A small image classifier, trained from scratch.
Training: batches of 128, held-out accuracy 99%.
Rows from block 2 of a small image classifier, named by matrix and row number. Rows with one number belong to one channel. Each number is 128 + 32 x the weight over its row's rms, rounded and kept within 0 to 255. All counts start at 0. Numbers have three digits each.
Before each channel's rows are labels from the 100 images, of 14976, where the channel reaches its highest value: "top examples" is what is common among them. Only what is clearly more common there than usual is listed. The data: capsule endoscopy frames (Kvasir-Capsule). In brackets: how many of the 100.
# r30: branch 2 reduce pointwise conv (model.blocks.2.r3.0.weight, 48x128x1x1), inputs 0-127
# b30: branch 2 3x3 conv (model.blocks.2.b3.0.weight, 72x48x3x3, transposed, each kernel summed), outputs 0-71

top examples: finding: foreign body (28)
r30.12:096135130126142086111163133141084092088127195126138219118190120180098149200181150136187125119165172115137214155103160186097122141129144122087104101127108170138101108120084083143098090158119192106145125129077088132102122193107126110148122145123175124101155101143147141197158107124104120152153167139181111107121133164119100162143113186148107093128105152090148198155128142176099130125093
b30.12:162130128095124120158145094134131187114080157113120147148084132109144115225137103142118170103128172134160151129174156109115069097076105112085114100169093125141171121142112162111150135148080245144104122129171131109096

top examples: finding: blood fresh (75)
r30.13:187138130123117162110083143096196152116090137095119091113059089143087127142117142118108130080182074156139107136127146138138129104073144097148098102125127152147086165122122114164176131151092070155151096083107158083116128114127099167221132106116082151159144134151111092120120162124118161143204073128130138169112127086178076089187110096143175136117201098151173102166169163097104122183145
b30.13:143137114082104130166114125144132148129118131117085111150110123133044151124146139101088128077160104118208101130125136157108101105155140109050116110176128155116166132078122160065125128102115133096172148098027073091107

top examples: finding: pylorus (34)
r30.7:167128111092138088112139139102140148191169179145078173137138145146142128158111112154144120153110120123180205156150099143185195140124129134158139112138126078173197076101136118152109126098120080150188185143086155112154138175153168152127156155099093152086122129149131146217146130106121070062081160132100138117100074140130062122047115112100187090108119149120145150117122129139126126130183
b30.7:125105116163116177176149099084116169068087118178144141104126139170142142124125148126155156093169115106171143140046136110142070139064122143099183079111168128167095133153131105146083129116160217148145156129178110141150

top examples: finding: pylorus (35)
r30.18:143183159219087099147115154111157154160171123179149146223174113145157139083168179100107120175146178208149114190108109140115159090194180173148135109104160109163148161085089136154114134111125083092137097152126133145149111156110112129156068093091166095087126167134117118116143119160124168151142110040129168128104117125110125150097176177171119128128134087146109105132135139112162124128148
b30.18:089111159103164130080099113094158136162132126059128149131084126119108174085129112093097136045170119094115058095132129055133100163131153113136134102106174125116149149092088150078167109076091051117148106133142141110126

top examples: finding: blood fresh (82)
r30.40:201110110132120155165086073153144133109072090080133108163161116102137167102134206137096118099162150131095067104156202090134104103171124172140113121151145102100147105127103141140117112147078111137100120160155140135156140118125161125142083083131092093140132226127120099085116129092103161146113088119083107136086121045126087113141129117167188167096179104180115097154131150109098148088204
b30.40:100161135109135073167125109125112164126099080104127097170108132135096115076144187102106141077157069129178105156087174119094097136107181150123157098175140142116102185085153172047096159100127128155139139132092067114143

top examples: finding: ileocecal valve (25)
r30.0:120146134123161182126141121096095115132123159074060132116104087130083100118081123126129091081168073122102117067104126136137170086084097148160097095104078140160127130117099069120120090117119123114151120085101123102100103111115122167165125158128023131133129066133098079098140153118155114071084143064046123146139107074165098097134095077053130162161121107158153098131099133098145106181145
b30.0:119173143105078101152128150125118089117136139110082154134122080132103119209145101158117126103183100125205093101129114157109094090105137110094119142086099078112075135093107085096152100171070141093180145085143149100064