config.toml
dataset = "capsule endoscopy frames (Kvasir-Capsule)"
train_examples = 42238
cutout = 0.4
targets = ["finding"]
activation = "prelu"
kernel_size = 3
loss = "cross_entropy"
batch_size = 128
lr_schedule = "linear"
Rows from block 3 of a small image classifier, named by matrix and row number. Each number is 500 + 50 x the weight over its row's rms, rounded and kept within 0 to 999. All counts start at 0. Numbers have three digits each.
After each channel's rows are labels from the 100 images, of 14976, where the channel reaches its highest value: "top examples" is what is common among them. Only what is clearly more common there than usual is listed. The data: capsule endoscopy frames (Kvasir-Capsule). In brackets: how many of the 100, against the usual share in percent.
# r30: branch 2 reduce pointwise conv (model.blocks.3.r3.0.weight, 48x192x1x1), inputs 117-155

r30.2:453526556592468546528525547452509555510490440481548424552485525596445438410461477420374504475448467520516515522495434
top examples: finding: foreign body (48 vs 1.6)

r30.29:522520477650557592433454453491549669442471458513480545606493460500556510532509523606469449429497514487535502620578486
top examples: finding: ileocecal valve (30 vs 8.8)

r30.34:514429520535475569465552521449536572449397473469516573473408417529592470453521468470535431475423515484478511549572513
top examples: finding: ileocecal valve (44 vs 8.8)

r30.25:518495583603476559381570466476491491456503489475570538512441487457483510431499419469509533548471485468570545487469478
top examples: finding: foreign body (50 vs 1.6)

r30.18:477543476480463482427385439420448458493472535478524442451586457509477572497447459637446534434674469533476477511501585
top examples: finding: pylorus (33 vs 3.4)

r30.37:461487504460489430524449519555535616501559534505512530587499517480463441511503612481438528500522458441507586502527468
top examples: finding: pylorus (44 vs 3.4)

r30.33:495452456549478515489577546486511521635476591498567496465464503595555440479559499508529448441412654455461451500560605
top examples: finding: pylorus (41 vs 3.4)

r30.16:454552529508430465464525582430566515409546540524416575498532523491536442401520640448473503582519475480466438526491536
top examples: finding: reduced mucosal view (41 vs 6.2)

r30.10:504474519556602518548538453495499522517503507508576462535532526578504503557468534523453395512495467594576476506533479
top examples: finding: foreign body (27 vs 1.6)

r30.5:486599439441434443526555432451492474483619482554525523475520554487524474528499475457519580451525488479461508460497430
top examples: finding: pylorus (37 vs 3.4); finding: blood fresh (31 vs 0.9)

r30.1:562428514493463439518530478410442582547523484519418461500543554547531418459548491573449486449478537378475425504530450
top examples: finding: pylorus (38 vs 3.4)

r30.36:440554531489412501515512546519485454443494515438473503530531501536505538500529581486487510472532446483504449486459511
top examples: finding: foreign body (46 vs 1.6)

r30.30:504520518551455609486515475534549453533475481453536406502446456517358528502472478474591463491412499472499485494524455
top examples: finding: foreign body (25 vs 1.6)

r30.35:512447479479534426556561497498421459529461448466399453545443466508543494493501544541466530486436527458573435461451495
top examples: finding: ileocecal valve (67 vs 8.8)

r30.6:446544541393396434459486511373457426462487556549482497426469527515571409401532457464523464464469468461457478494474545
top examples: finding: blood fresh (37 vs 0.9)

r30.38:391487484435475435505538515465499580516531478586477503418532592468479470515520508550487520500492441475458494517461478
top examples: finding: foreign body (25 vs 1.6)

r30.8:456483563432509576482565542492496557568548490536629572410465516509540404499528454463459539466415539472426481486463502
top examples: finding: foreign body (26 vs 1.6)

r30.7:552506509385447548429534561421494469447483565495499508511476489548640484380589523488526568445481514480466552544503616
top examples: finding: ileocecal valve (48 vs 8.8)

r30.14:431652515515470486491518493460492481484547383471476500543495568357448565488444531501508546661470528575526483504436508
top examples: finding: foreign body (26 vs 1.6)

r30.23:547499560636489515558518529498548564476567439521567573652543478492470503505560535578510442523514556489531464527649550
top examples: finding: blood fresh (70 vs 0.9)

r30.27:453514464497536507533557591495525527511503488416576460482511485540521510473535486463463538452524476494493528507447674
top examples: finding: foreign body (30 vs 1.6)

r30.45:467471519449469444521489570504455483469432406501527501460463512493495490420523513495438495539534430531434636514474525
top examples: finding: ileocecal valve (46 vs 8.8)

r30.46:459507506446501446497536536507463485454498484469554443524497517508458517484504484483453523487521522548521544463501620
top examples: finding: foreign body (29 vs 1.6)