config.yaml
model: "image classifier"
dataset: "capsule endoscopy frames (Kvasir-Capsule)"
crop_scale_min: 1
norm: "batchnorm"
widths: [128, 192, 288, 432]
optimizer: "soap"
precondition_frequency: 32
max_precond_dim: 1024
merge_dims: true
one_sided: true
adamw_lr_other_params: 0.0029
cautious_weight_decay: true
batch_size: 128
weight_decay: 0.06
Rows from block 4, named by matrix and row number. Each number is 500 + 50 x the weight over its row's rms, rounded and kept within 0 to 999. All counts start at 0. Numbers have three digits each. After the name is the row's rms in percent of the matrix's.
# bp10: pool branch pointwise conv (model.blocks.4.bp.1.0.weight, 36x192x1x1), inputs 48-95
bp10.0 100:469481535520528437560470492416513530496508491560562484439493540460490505441538491571458482445489541557527469527474591478467450476504521506493500
bp10.1 111:572507500529495406549467411475504504519524485515564481552506453560423435520563603479474446556534473495557508578512438511552451501428501538536403
bp10.2 098:618584510443589461578433551600472552498446471535541423483499513517602546455546583586496453460539516471413465545511616571545477482474484548560511
bp10.3 097:567536482493539463475555602509532577551595528493508520436563512544487541474550489584525507523511505507487565527471546487458538513477568393492544
bp10.4 099:489482569436554451537427528500527496570523492426492537431606572506459487427549537463570474523446514477487563567518473617524523569498528502533517
bp10.5 095:520542488447516482573457479582649477545595493454568437478460500474379515480512519569478559494544478526427518508548489456493506535496444467595541
bp10.6 103:490533557420452478545573533483454559454542520519421536481576552388579498486497512417468500469411538451488535496515496520464569494456549426486479
bp10.7 093:513568484573502516496479561514520425559538484459593507462482554427511535483532513486519516531469510515517543545487432517533663533504547434548423
bp10.8 099:506516485533553471559473580394404443540572512533473592547540515556550400452524563496418370592464515520578519527519424497526560556490496564422496
bp10.9 100:529550484508507497618506538497575460487542530389608481572565531458440537482515541530502510548461443485491494541552476431467521509474485469571543
bp10.10 100:481513612530456510487487509571545547549448555556478564465533444455507416522502447409560515555504478494504615413520487513639507545557542595418600
bp10.11 096:511499503564451453501629504516499469430528494488458466509507527478517449520454540487469539454485335566496418498438436548487485545480473421406500
bp10.12 110:522554492486416496604577584429585566546492519514496506500615442503526441486493541389462443561436509569514542528492546537531483518455494476537528
bp10.13 093:547533541428504477506464518501545532484501534542542561456543489465550424511563504474499491504535499588511532410489489542538426573517584561534558
bp10.14 096:489606515578500422477516567476459532373447441511498417515559531520531472535521562533504525460499453465489424522413475474444463453391513490557477
bp10.15 103:434450525546458651469480515456427474624528476422542514519454537535527557505364415407488498549569545470479542468505524563421546525467449519451534
bp10.16 097:516485528437467522576517490503396525556583406508511474448559405530407548474543521510440477529504466502572517482471452538483464568364451517517476
bp10.17 102:516491466528481439527482502490463468484483478514388513459533514503495423456516575418412449490463543486565488475596472536545479436490527538427536
bp10.18 101:525495536505500443567474406495462512425454425514350436435415448532490378477514533479437360457476479540377511509485465524465405423525443451413502
bp10.19 103:520449509573529466494394520560552465472468491491616452508536456520569548503594512558502528507529489451546540510416600427541543513479574460557503
bp10.20 105:543487406463492506543529512453413532475497507567527441530513470493529494518577595498479514555554535520572532571484505487554462505445519421567471
bp10.21 092:523558487492419431504451422562463556538413436513448435419459492472522413483479502439465488452469557372453480488556459483569453559460529552486450
bp10.22 116:523580530519525498437527523566464581442516455504516462396507546526511599462522567497457542459484501490435438500460491492485448475464546488446554
bp10.23 108:571453534486455532482469504576488376582506493378486496488454536571463494543490491507588441513584401505478606455512435477436576498481466424532509
bp10.24 095:485517428578514567454453466549457368473534452455544541512461458621498481515395468498552546525451493535538517474474507477570545447528538475527497
bp10.25 100:448432573504423437552493542493458546448405494511499571441487558404514489482466452446445506446519448431506507439494499559529497485493506525455524
bp10.26 103:597546514517539528547539490525412528514580489476533523587471510575487445565531465526562534572549457629523530584468480525517501492448508562559397
bp10.27 096:527487480535488461577473530529516625576520519577483459558505503571481463520454545435472478472479508492386530539575476453400442461507542474440465
bp10.28 105:491445603548582524409525512456499450638566510536422486565607451506549537597579484448472521537526489567530547466486471450605468554441505513534488
bp10.29 094:441456525428506529602520453430569535594522529554515521484495454381486490473464434476500519491457528558454530477514535516439535506498391537551523
bp10.30 091:526507445512518394464513566514553513512457535548513505475541537468533518447520467501470469512480566477498435494489503458568501481502520531405457
bp10.31 102:431500474501498516450555458528499499467525424522457492519510428569528407496473508457481492511499521533458484502565477530488462448454494493443491
bp10.32 099:447481487526465514444540526537512534376492500537526444517478451455532501471510450527485550455554535507447474416403565445481469479556552458492515
bp10.33 103:629540397511458495512479517566388480395613467471453472549443424575494435514406564522504475517604471535469525492459476534512559523433524439486439
bp10.34 093:408494588393555507559524446467560506496529505516465493470494444529466514459570526460506451473485411551412476555541448476342426445531487445504468
bp10.35 094:442565551571529622460510488507546502516467489519524600520419551501506478571489488522533572556539603497533493509549513341567487524490501517480447